A small sound classifier, trained from scratch.
Data: 39062 training examples, 71.1 epochs.
Rows from block 4 of a small sound classifier, named by matrix and row number. Rows with one number belong to one neuron. Each number is 200 + 30 x the weight over its row's rms, rounded and kept within 0 to 999. All counts start at 0. After the name is the row's rms in percent of the matrix's.
Before each neuron's rows are labels from the 100 clips, of 14976, where the neuron reaches its highest value: "top examples" is what is common among them; "peak on" is the class under the peak. Only what is clearly more common there than usual is listed. The data: synthesized solo parts of chorales (CocoChorales).
# fc1: MLP up (model.blocks.4.mlp.fc1.weight, 1024x256), inputs 86-171
# fc2: MLP down (model.blocks.4.mlp.fc2.weight, 256x1024, transposed), outputs 86-171

top examples: violin; note A4; note B4
peak on: A4
fc1.137,124,129,176,146,213,243,180,274,203,196,221,229,226,214,177,193,153,226,230,227,173,206,240,137,234,179,144,195,217,212,205,196,210,208,195,194,199,255,221,159,151,137,185,226,223,190,255,194,245,213,191,196,178,201,180,223,298,249,169,217,216,152,259,174,250,200,207,189,203,239,199,193,182,182,221,175,214,228,221,214,194,178,203,203,204,171,225
fc2.137,123,192,203,176,192,222,239,156,161,218,187,198,185,206,228,262,171,209,181,198,233,253,169,253,162,201,250,203,194,207,215,157,239,233,190,205,221,221,138,234,169,221,228,207,162,250,175,191,190,194,183,221,257,200,222,218,215,179,250,157,248,236,209,195,158,195,183,233,163,220,228,170,194,233,237,200,222,190,192,188,211,218,178,225,156,200,177

top examples: note D#4; clarinet; note B3; note C#4
peak on: D#4; B3
fc1.95,107,165,245,148,219,201,209,165,212,169,211,253,259,201,182,226,163,165,227,239,204,191,142,205,206,200,185,187,199,189,242,166,263,206,217,212,231,185,210,182,214,222,236,208,229,227,207,233,248,195,235,147,203,252,187,247,172,192,165,155,183,171,227,194,214,171,182,240,232,232,204,198,138,180,180,147,169,215,207,229,238,175,231,180,185,211,197
fc2.95,108,187,208,198,141,197,164,193,173,219,194,245,175,203,196,208,167,219,148,201,201,204,238,173,154,178,228,178,227,216,193,141,161,171,167,239,248,163,218,256,145,175,187,172,155,177,203,236,204,157,151,204,212,275,188,250,250,210,235,268,223,227,205,220,194,191,185,217,183,225,218,220,151,257,254,197,233,181,179,172,177,164,257,185,139,185,175

top examples: note D#4; note C#4; trombone
peak on: silence
fc1.532,118,208,249,182,208,159,200,194,203,215,190,197,150,194,197,215,218,208,209,212,167,234,207,180,238,220,208,200,186,227,234,232,204,212,182,180,215,188,153,194,189,197,254,202,215,248,193,247,204,201,252,203,144,212,175,175,206,192,177,228,230,193,169,182,236,171,213,231,163,140,196,178,184,155,285,147,222,216,209,210,158,162,214,187,155,190,158
fc2.532,137,246,235,218,252,244,165,185,192,246,250,189,184,193,246,161,203,238,189,190,290,220,192,209,216,204,259,200,219,247,155,130,155,264,213,210,210,204,203,260,197,183,213,214,230,166,151,161,249,252,170,149,215,177,170,209,218,224,130,190,180,213,251,220,187,204,187,162,216,211,246,189,135,230,180,137,161,189,204,173,197,168,222,254,165,156,196

top examples: horn; note C#5; note C5; note B4
peak on: C#5
fc1.619,077,182,182,199,163,142,250,232,176,189,147,184,183,211,199,203,208,216,222,248,193,175,206,182,240,182,172,232,201,168,219,255,163,238,182,250,227,227,190,219,208,226,257,194,188,199,220,156,168,235,169,189,205,209,209,153,240,175,186,155,217,131,218,167,252,188,210,169,282,151,162,170,174,242,266,227,229,175,245,240,197,144,216,181,239,190,212
fc2.619,076,209,248,173,189,221,200,230,136,223,211,203,218,242,264,215,213,159,236,181,200,219,215,232,200,162,229,217,160,215,215,154,193,165,235,194,183,222,211,157,216,238,229,188,233,160,258,264,165,216,180,185,226,209,247,202,216,237,178,172,179,152,263,227,169,222,201,200,194,186,209,177,163,171,196,221,232,217,201,180,207,173,252,231,242,252,189

top examples: violin; note G4; note A4; note B4
peak on: G4
fc1.72,103,194,149,179,218,223,188,177,194,171,193,205,219,232,168,216,237,197,212,212,174,194,237,211,243,134,154,173,170,181,206,138,206,203,196,186,197,180,159,202,177,203,180,199,155,154,141,214,210,237,173,233,266,220,119,151,208,193,177,203,248,180,245,185,236,162,178,174,178,191,196,263,203,177,240,153,169,183,240,189,192,228,196,189,192,174,212
fc2.72,092,239,149,198,219,183,218,157,236,180,146,204,229,187,142,173,181,253,220,200,207,212,157,190,199,246,198,208,154,199,181,191,151,170,198,169,173,241,184,243,160,190,192,252,240,243,196,197,161,190,212,153,258,192,238,158,225,221,171,188,167,193,227,197,189,211,207,222,226,203,249,166,243,180,166,208,220,180,195,196,166,217,153,273,180,240,205

top examples: note D#4; viola; bassoon
peak on: D#4
fc1.759,057,185,212,214,187,169,254,172,170,208,197,232,226,145,190,199,163,154,229,142,237,185,198,210,158,180,219,149,184,217,187,170,192,203,215,240,208,182,194,151,245,209,188,149,235,265,232,223,208,226,242,226,174,159,172,235,159,176,235,220,177,148,207,177,205,146,198,219,251,228,196,210,174,234,238,200,138,225,200,152,221,215,201,205,205,213,193
fc2.759,058,189,202,172,206,199,229,194,196,195,211,220,197,161,204,231,166,211,217,248,171,208,207,192,198,207,229,255,245,158,215,185,183,110,214,185,180,187,185,143,192,160,199,191,146,175,293,227,226,204,213,203,211,207,227,169,187,223,165,205,229,215,182,172,198,197,174,218,204,201,205,207,189,188,191,236,219,218,208,222,229,217,222,228,181,211,207

top examples: tuba; note G3; note A3; note G#3
peak on: G3
fc1.222,099,219,154,234,172,186,182,208,239,190,164,209,181,213,182,211,167,167,254,223,228,217,176,246,245,188,252,189,223,198,157,221,183,189,219,238,180,198,159,225,221,205,200,194,186,254,212,219,150,176,185,217,190,223,228,202,187,197,232,183,228,169,211,185,210,251,156,199,212,232,215,242,215,218,231,230,162,195,184,184,205,207,204,247,185,142,227
fc2.222,097,161,108,223,200,200,225,179,216,201,212,231,218,199,229,185,159,240,194,154,165,221,237,168,198,183,198,232,213,186,230,251,203,246,197,178,242,246,214,155,205,258,221,211,212,219,154,210,183,189,244,182,222,193,148,225,166,214,219,219,192,198,220,192,223,199,226,217,223,216,256,197,221,186,281,213,222,169,232,183,216,126,243,163,214,224,186

top examples: trombone; note C4; bassoon; note C#4
peak on: C4
fc1.656,044,137,227,208,217,159,193,195,181,173,190,179,180,161,185,188,202,167,176,131,225,200,167,169,186,184,143,202,185,197,160,200,245,210,174,190,229,151,240,194,229,173,241,189,161,133,237,244,242,237,186,222,173,182,183,203,166,178,172,189,244,188,196,217,159,204,201,194,229,207,215,189,209,209,253,190,197,217,178,163,194,234,205,171,202,162,161
fc2.656,044,237,193,213,171,157,215,241,210,174,228,166,257,253,211,217,190,212,206,203,193,193,159,184,234,181,194,209,252,189,207,225,222,119,242,180,183,186,194,185,178,189,201,189,196,199,217,196,169,195,154,192,169,184,248,186,241,209,177,186,153,240,188,188,226,192,208,195,201,228,183,160,190,159,171,184,180,164,194,204,269,248,159,203,191,225,234

top examples: tuba; note G#3; note B3; note A3
peak on: G#3
fc1.188,118,212,213,211,195,199,205,210,256,207,254,246,247,220,193,200,204,228,194,208,241,202,167,230,211,197,223,238,177,185,193,203,187,255,222,193,205,223,240,211,269,210,243,132,179,185,210,171,178,175,255,216,217,213,174,177,133,203,232,232,172,116,262,185,187,174,189,225,204,185,192,243,221,257,223,217,188,162,202,191,178,207,241,221,208,202,183
fc2.188,111,206,192,225,218,252,208,166,227,160,185,218,184,143,203,211,156,197,195,184,229,193,195,189,186,178,201,198,210,194,152,224,201,239,261,209,183,230,180,219,235,173,209,254,195,201,193,190,198,207,200,225,185,179,197,199,209,180,217,236,188,215,207,172,195,204,178,268,251,176,193,223,205,199,208,167,207,192,215,193,250,129,228,211,177,201,147

top examples: trombone; note C#4; note D4; note D#4
peak on: C#4; D4
fc1.70,112,230,208,205,209,201,163,253,184,136,220,252,207,195,223,209,185,207,197,163,226,190,252,190,171,190,156,190,186,167,216,238,224,229,169,181,165,247,247,192,189,226,203,242,234,170,161,180,211,171,202,203,223,231,183,207,203,201,217,232,215,186,132,221,182,132,170,183,281,225,160,120,121,226,145,181,192,222,176,165,175,210,195,178,239,196,152
fc2.70,095,141,228,217,206,232,144,206,216,226,179,206,143,209,230,221,217,193,210,186,165,192,239,174,212,185,169,221,218,156,235,212,225,195,241,227,210,233,197,195,204,156,209,235,215,192,219,235,194,189,227,191,211,190,180,224,182,187,178,169,184,244,198,172,235,194,191,228,191,251,200,142,245,174,255,191,137,204,232,215,178,206,146,224,208,276,191

top examples: violin; note A#4; note C5; note B4
peak on: silence
fc1.24,053,236,252,187,189,149,213,189,271,129,229,176,221,207,204,157,200,209,223,170,238,227,189,179,218,258,206,200,186,211,208,202,271,215,208,192,181,171,211,172,199,216,240,199,162,179,167,206,212,69,167,204,162,219,175,181,204,163,176,246,171,193,171,191,241,146,176,209,191,148,210,238,174,196,198,164,231,239,228,161,219,207,221,254,195,178,171
fc2.24,058,194,161,166,164,230,174,175,172,202,178,185,179,221,194,190,230,203,179,210,145,176,168,231,231,188,210,241,255,249,211,206,180,168,219,211,219,199,197,159,189,238,206,185,224,162,184,179,190,258,186,226,180,229,207,260,232,183,186,229,230,187,203,204,203,197,200,228,171,171,249,225,225,158,226,190,203,186,151,202,229,166,148,190,241,189,237

top examples: note D#4; viola; note D4; note F4
peak on: D#4
fc1.478,102,194,212,193,135,274,174,199,255,159,248,195,223,160,178,202,167,151,213,209,249,207,186,154,209,224,179,174,173,229,183,200,157,225,142,184,183,165,227,192,194,154,197,184,200,220,231,146,221,174,267,173,168,230,218,201,205,142,215,240,184,138,182,208,210,199,197,220,199,226,186,171,193,176,176,162,202,182,191,181,225,166,205,194,155,235,276
fc2.478,111,229,218,219,182,183,254,204,216,213,158,192,254,157,223,225,207,194,191,174,225,138,179,205,184,151,226,192,200,163,190,245,172,185,211,228,221,180,223,209,230,220,179,208,148,170,165,206,229,237,248,198,186,206,205,293,202,190,162,264,205,200,255,161,251,194,185,238,193,195,213,223,169,233,187,206,172,217,218,208,228,216,191,193,248,206,201

top examples: trombone; note F#4
peak on: F#4
fc1.634,096,144,193,214,175,198,253,220,181,157,185,196,217,199,209,203,145,173,216,243,210,192,182,203,191,190,184,173,155,185,169,166,177,230,244,196,241,164,219,198,213,233,156,195,189,197,191,207,203,230,212,186,217,192,168,218,222,153,201,138,165,172,220,196,183,183,160,116,217,222,167,187,248,256,192,165,199,218,203,148,254,206,188,230,266,145,157
fc2.634,094,192,234,156,222,192,189,182,193,180,166,152,183,208,192,233,198,166,160,195,222,204,228,192,194,190,203,254,200,240,188,255,213,186,175,182,205,189,162,204,210,166,212,216,177,158,235,206,160,155,189,188,178,216,187,163,208,190,152,170,188,254,166,173,240,181,162,242,247,185,228,138,189,116,208,217,174,209,226,220,149,235,189,259,151,255,185

top examples: note D#4; viola; tuba
peak on: D#4
fc1.292,105,222,218,174,124,208,195,174,243,235,135,208,178,173,195,210,219,164,216,120,212,201,175,227,199,232,178,205,211,195,155,213,225,226,177,167,189,217,217,163,182,173,180,246,217,171,148,201,186,223,220,199,150,236,226,194,184,183,239,203,185,117,161,175,241,175,161,192,241,180,184,202,194,184,204,184,195,124,141,179,221,191,193,198,226,184,208
fc2.292,114,186,200,176,186,161,230,208,211,249,195,159,182,171,228,220,189,145,195,232,200,120,238,210,181,179,119,219,232,163,236,212,151,220,213,175,193,177,229,240,211,200,215,159,171,168,175,163,227,220,269,200,173,231,195,194,187,209,216,240,192,232,220,168,203,201,205,221,213,224,171,181,230,240,136,226,175,171,218,215,241,244,254,232,256,139,251

top examples: tuba; clarinet; note C4; note D#5
peak on: C4; D#5
fc1.339,092,177,188,196,175,181,199,194,191,195,171,228,210,190,189,250,235,225,189,201,219,203,223,201,197,188,245,188,277,223,160,205,210,129,170,155,190,198,206,216,214,193,226,216,252,166,168,220,214,200,222,213,235,251,195,147,196,152,156,182,175,183,197,188,223,223,213,230,226,237,186,191,209,173,219,210,195,193,196,191,187,210,260,156,198,247,189
fc2.339,087,235,259,228,217,270,220,262,167,184,189,233,241,193,184,166,238,212,175,233,203,202,221,191,224,174,222,159,214,202,215,242,182,212,178,193,209,179,239,195,131,194,185,215,251,217,176,165,178,178,238,169,228,200,176,155,182,194,223,231,218,260,213,171,200,188,135,210,199,216,237,237,164,242,193,185,218,153,213,227,216,172,174,232,266,171,235