{
  "time_shift_ms": 50,
  "num_classes": 13,
  "norm_position": "pre",
  "layers": 10,
  "width": 256,
  "mixing": "cutmix",
  "ema_decay": 0.995,
  "lr_schedule": "cosine_restarts"
}
Rows from block 4 of a small sound classifier, named by matrix and row number. Rows with one number belong to one neuron. Each number is 128 + 24 x the weight over its row's rms, rounded and kept within 0 to 255. All counts start at 0. Numbers have three digits each.
After each neuron's rows are labels from the 100 clips, of 14976, where the neuron reaches its highest value: "top examples" is what is common among them. Only what is clearly more common there than usual is listed. The data: synthesized solo parts of chorales (CocoChorales). In brackets: how many of the 100.
# fc1: MLP up (model.blocks.4.mlp.fc1.weight, 1024x256), inputs 86-171
# fc2: MLP down (model.blocks.4.mlp.fc2.weight, 256x1024, transposed), outputs 86-171

fc1.684:141127111104157118158153120115150109104133102123130143108135148153106129121126140211129118131124105116103157121136124184090122119107107144125099132111190088141088162050135115113078138114133094093132128118111128125103124137144128098165089144138147101117077135
fc2.684:108130153111106165155110108149117142148129133096097112127103126119100141129165097110129097131105120152152076051130148167118126111162148182104197097166123118113116148154133145131124091131120133134133134136110183118135157126125125136146142102117120156128133109
top examples: note C4 (32); bassoon (31); note B3 (29)

fc1.14:094108154100111102142145143133167141085159110136126162145119152137172138112101153128107141123115120152135096112186109127138102137127076137136134095116120100121124148086150154129100101154103171125119133125122113198078138168092109159131126156105126171133180154
fc2.14:119096114141147126100096130108165121134150149118154106097122063140108104122082099111125109140143158140102127094143138102138141127125181116116121125107111081122096131127132161074133121126145127122151101166150159119109137121118113110129113117153125160127154075
top examples: note C4 (42); clarinet (40); note A#3 (37); note A3 (30)

fc1.347:133151138128139133126103117119151127152125120056140110128148123171081139137126104154111096126114169122117144118114141150090117138135201137129138112118131121142148089078106096134123127077067156139094152129126123120100119136142115144125146085151098121151149174
fc2.347:158102173128117165138101136089156105159100179138136141124160134077153120103152167112107172134071125110137133122135150122127140129122122122115161136131142102153101133098111160156113162142137137144132157110145126145097114109088130167167117111080112116122127154
top examples: double bass (95); note A#3 (50); note G#3 (47)

fc1.421:122135126070158101163125100069130116169146131074100135134115142124135112134173107155166105116141160134143127104165111120141125088149118142124131117142129140116082141121089135109101132061104143167099109146179144163132135132119160150134078115145124124151103127
fc2.421:156098122144115148118125109132147116133104146143156111158131155116130113130109100133172095117119115162119148116081120148169157164117199133105166108158133147132159136102148123149117176178110101129122112117138130150119135158113117096113157094136147157123152127
top examples: double bass (95); note A#3 (38); note G3 (33)

fc1.560:132118145149159153138115125098117095132130118136099136089098169127138193126147084113119141123109147122182121088139110102126104096114131148088127139131108121111096092137101143118129109117146164149170154136120105176148084138126129131136113127119124173151183122
fc2.560:142137158124153133119121181097093122131134147157141128136128120114127086107122126148166124168141086106156123134100121109100149131152126135152098125113149115115122114116167157121148152155147144122116139145141147143092106114158152120108123151141151127144107149
top examples: flute (89); note G5 (53); note F5 (41); note F#5 (33)

fc1.410:115091132133139133167155137091134121106123149116137134123125136109142159141154097169139108120132142117118156084116158134120073123151136099132088119149176112152117132150093085124146156102106152143113168167083163122110162153155102132173113134186153168150099146
fc2.410:131129113108125165126153173135116123095125151161127075134138177131114117144113158094124139139139090148135137139116121153107152104122103145103185114131104141153127138100120151157083131115084110101138128102139097120135102133135129134102139139096121135125138119
top examples: double bass (73); note C4 (41); note A#3 (39)

fc1.230:139127069155069100142081156115125121124131094138132114146147133134118151139162162156158075163117080115087147180141079121128114133135147100115122095131164144115130165163056117090126113122135128139127125135095120104124111136149136124150146146110122111128138117
fc2.230:097127123107153149141156111175141125154142143108172125131132135147096123161090148145126149092096109150141114133113142144093105130114114082135175138160154172133137085088122065112154096143072122134143147158112142134138094144127151140144096108112114097110119150
top examples: note C4 (27)

fc1.12:155115175110100142161190126114110129094131115137198155124114117123172118143119109174149129131114116146148090154190136111117098161110126068098158155138149142109130144142111128122154116128134171126145132118138152171124182101100128102110131105147095140119131132
fc2.12:100095104163156086101124124158136129090137151145148138109153136119147136123107161125132132142147074098138136120125087162141149144135148161134106134120089118159162122104106110160120171092125122124099188138149126098143071127167092119146134123101131151122090141
top examples: flute (38); note A5 (27)

fc1.542:148141157149144189149115105131112101135081127135144182123096138170180154142128087141125127142132140144064078105144153138105144095122116167144107116119143156128105114074122127129104109137127154174116126130142169114149136130153135155143106154184144137118104144
fc2.542:111129134136136134099145134092142121114179137146097125088120141128084117116097093120177111114130059171117167138136134151123134113136125135149118103133115095109153123092130152120121088107119115121102082103141102096169139116111095135153117145061124138135150110
top examples: double bass (54); note A#3 (52); note C4 (38)

fc1.263:130126164123130087153129095091146090138112101104163119127134145195177131171155123157120095171118130103175154092147154151147161134155170149137091142098144156101148114119090076129105123082085137176145100116108143101120146144128120113157124103156137120139092080
fc2.263:129116116129162174153153135107128108155112157121149131165112167091127130178151151132120149110116148130080176084146144134102091140131168130148156090128168133124086138142110116138131114099078114127133127133145090168127120114121161140149147128129127124109148138
top examples: double bass (100); note A#3 (46); note B3 (42)

fc1.474:100130139093139153108112179153084116121105185138142135126158142126168110111074094139155149113128124157124104103130115124107143131114098120161122124160102121169122130097158143119172168126131161154125150113152104140156085162107062176144124112117109098145135102
fc2.474:141122127119128102106123122049146107102113101099120104103108169088108175125136134129087130103121135141134134086127135127148111112165145097108132150119133118086103120135127150098075109130117119122158153133092115092129106112116176112142154183123089163117124140
top examples: double bass (67); note C4 (63); note A#3 (35)

fc1.164:140162087158124178155091136080111110129066147172120134110147157129119167091069125108116167142154130081108133132143141145121116149144109133084137136106109102126125162105104086139123118144143091165088112122096152121148152116053086153130106117097104112083122116
fc2.164:134151133114137117126134107160194151140104152103119110129194146161103155088142107129128092122100132122155112090148152145135129108123150133095122155099128111147135117108174102183153165126118167126111149151130123101160141176112144141100135125091137122118156151
top examples: cello (100); note A3 (60); note B3 (46); note A#3 (35)

fc1.244:153136162100158136149144123112129102126152152111161151065184103112114124115134153134128133125121112106142175160156099129065126109152109108133171181134100113133174135146157121135128133115130145117113139130160122091129098096128121095147095156118076154108128099
fc2.244:181079136105130135088075083109131096130139158165090130100113139120102155089164143142165153154118149144098152166101172144122112112173085112113126108117083157158083085111142126142146163151148105132147141103156097162102129145128120128130136146121127127108110158
top examples: note C4 (42); tuba (41); note D#4 (38)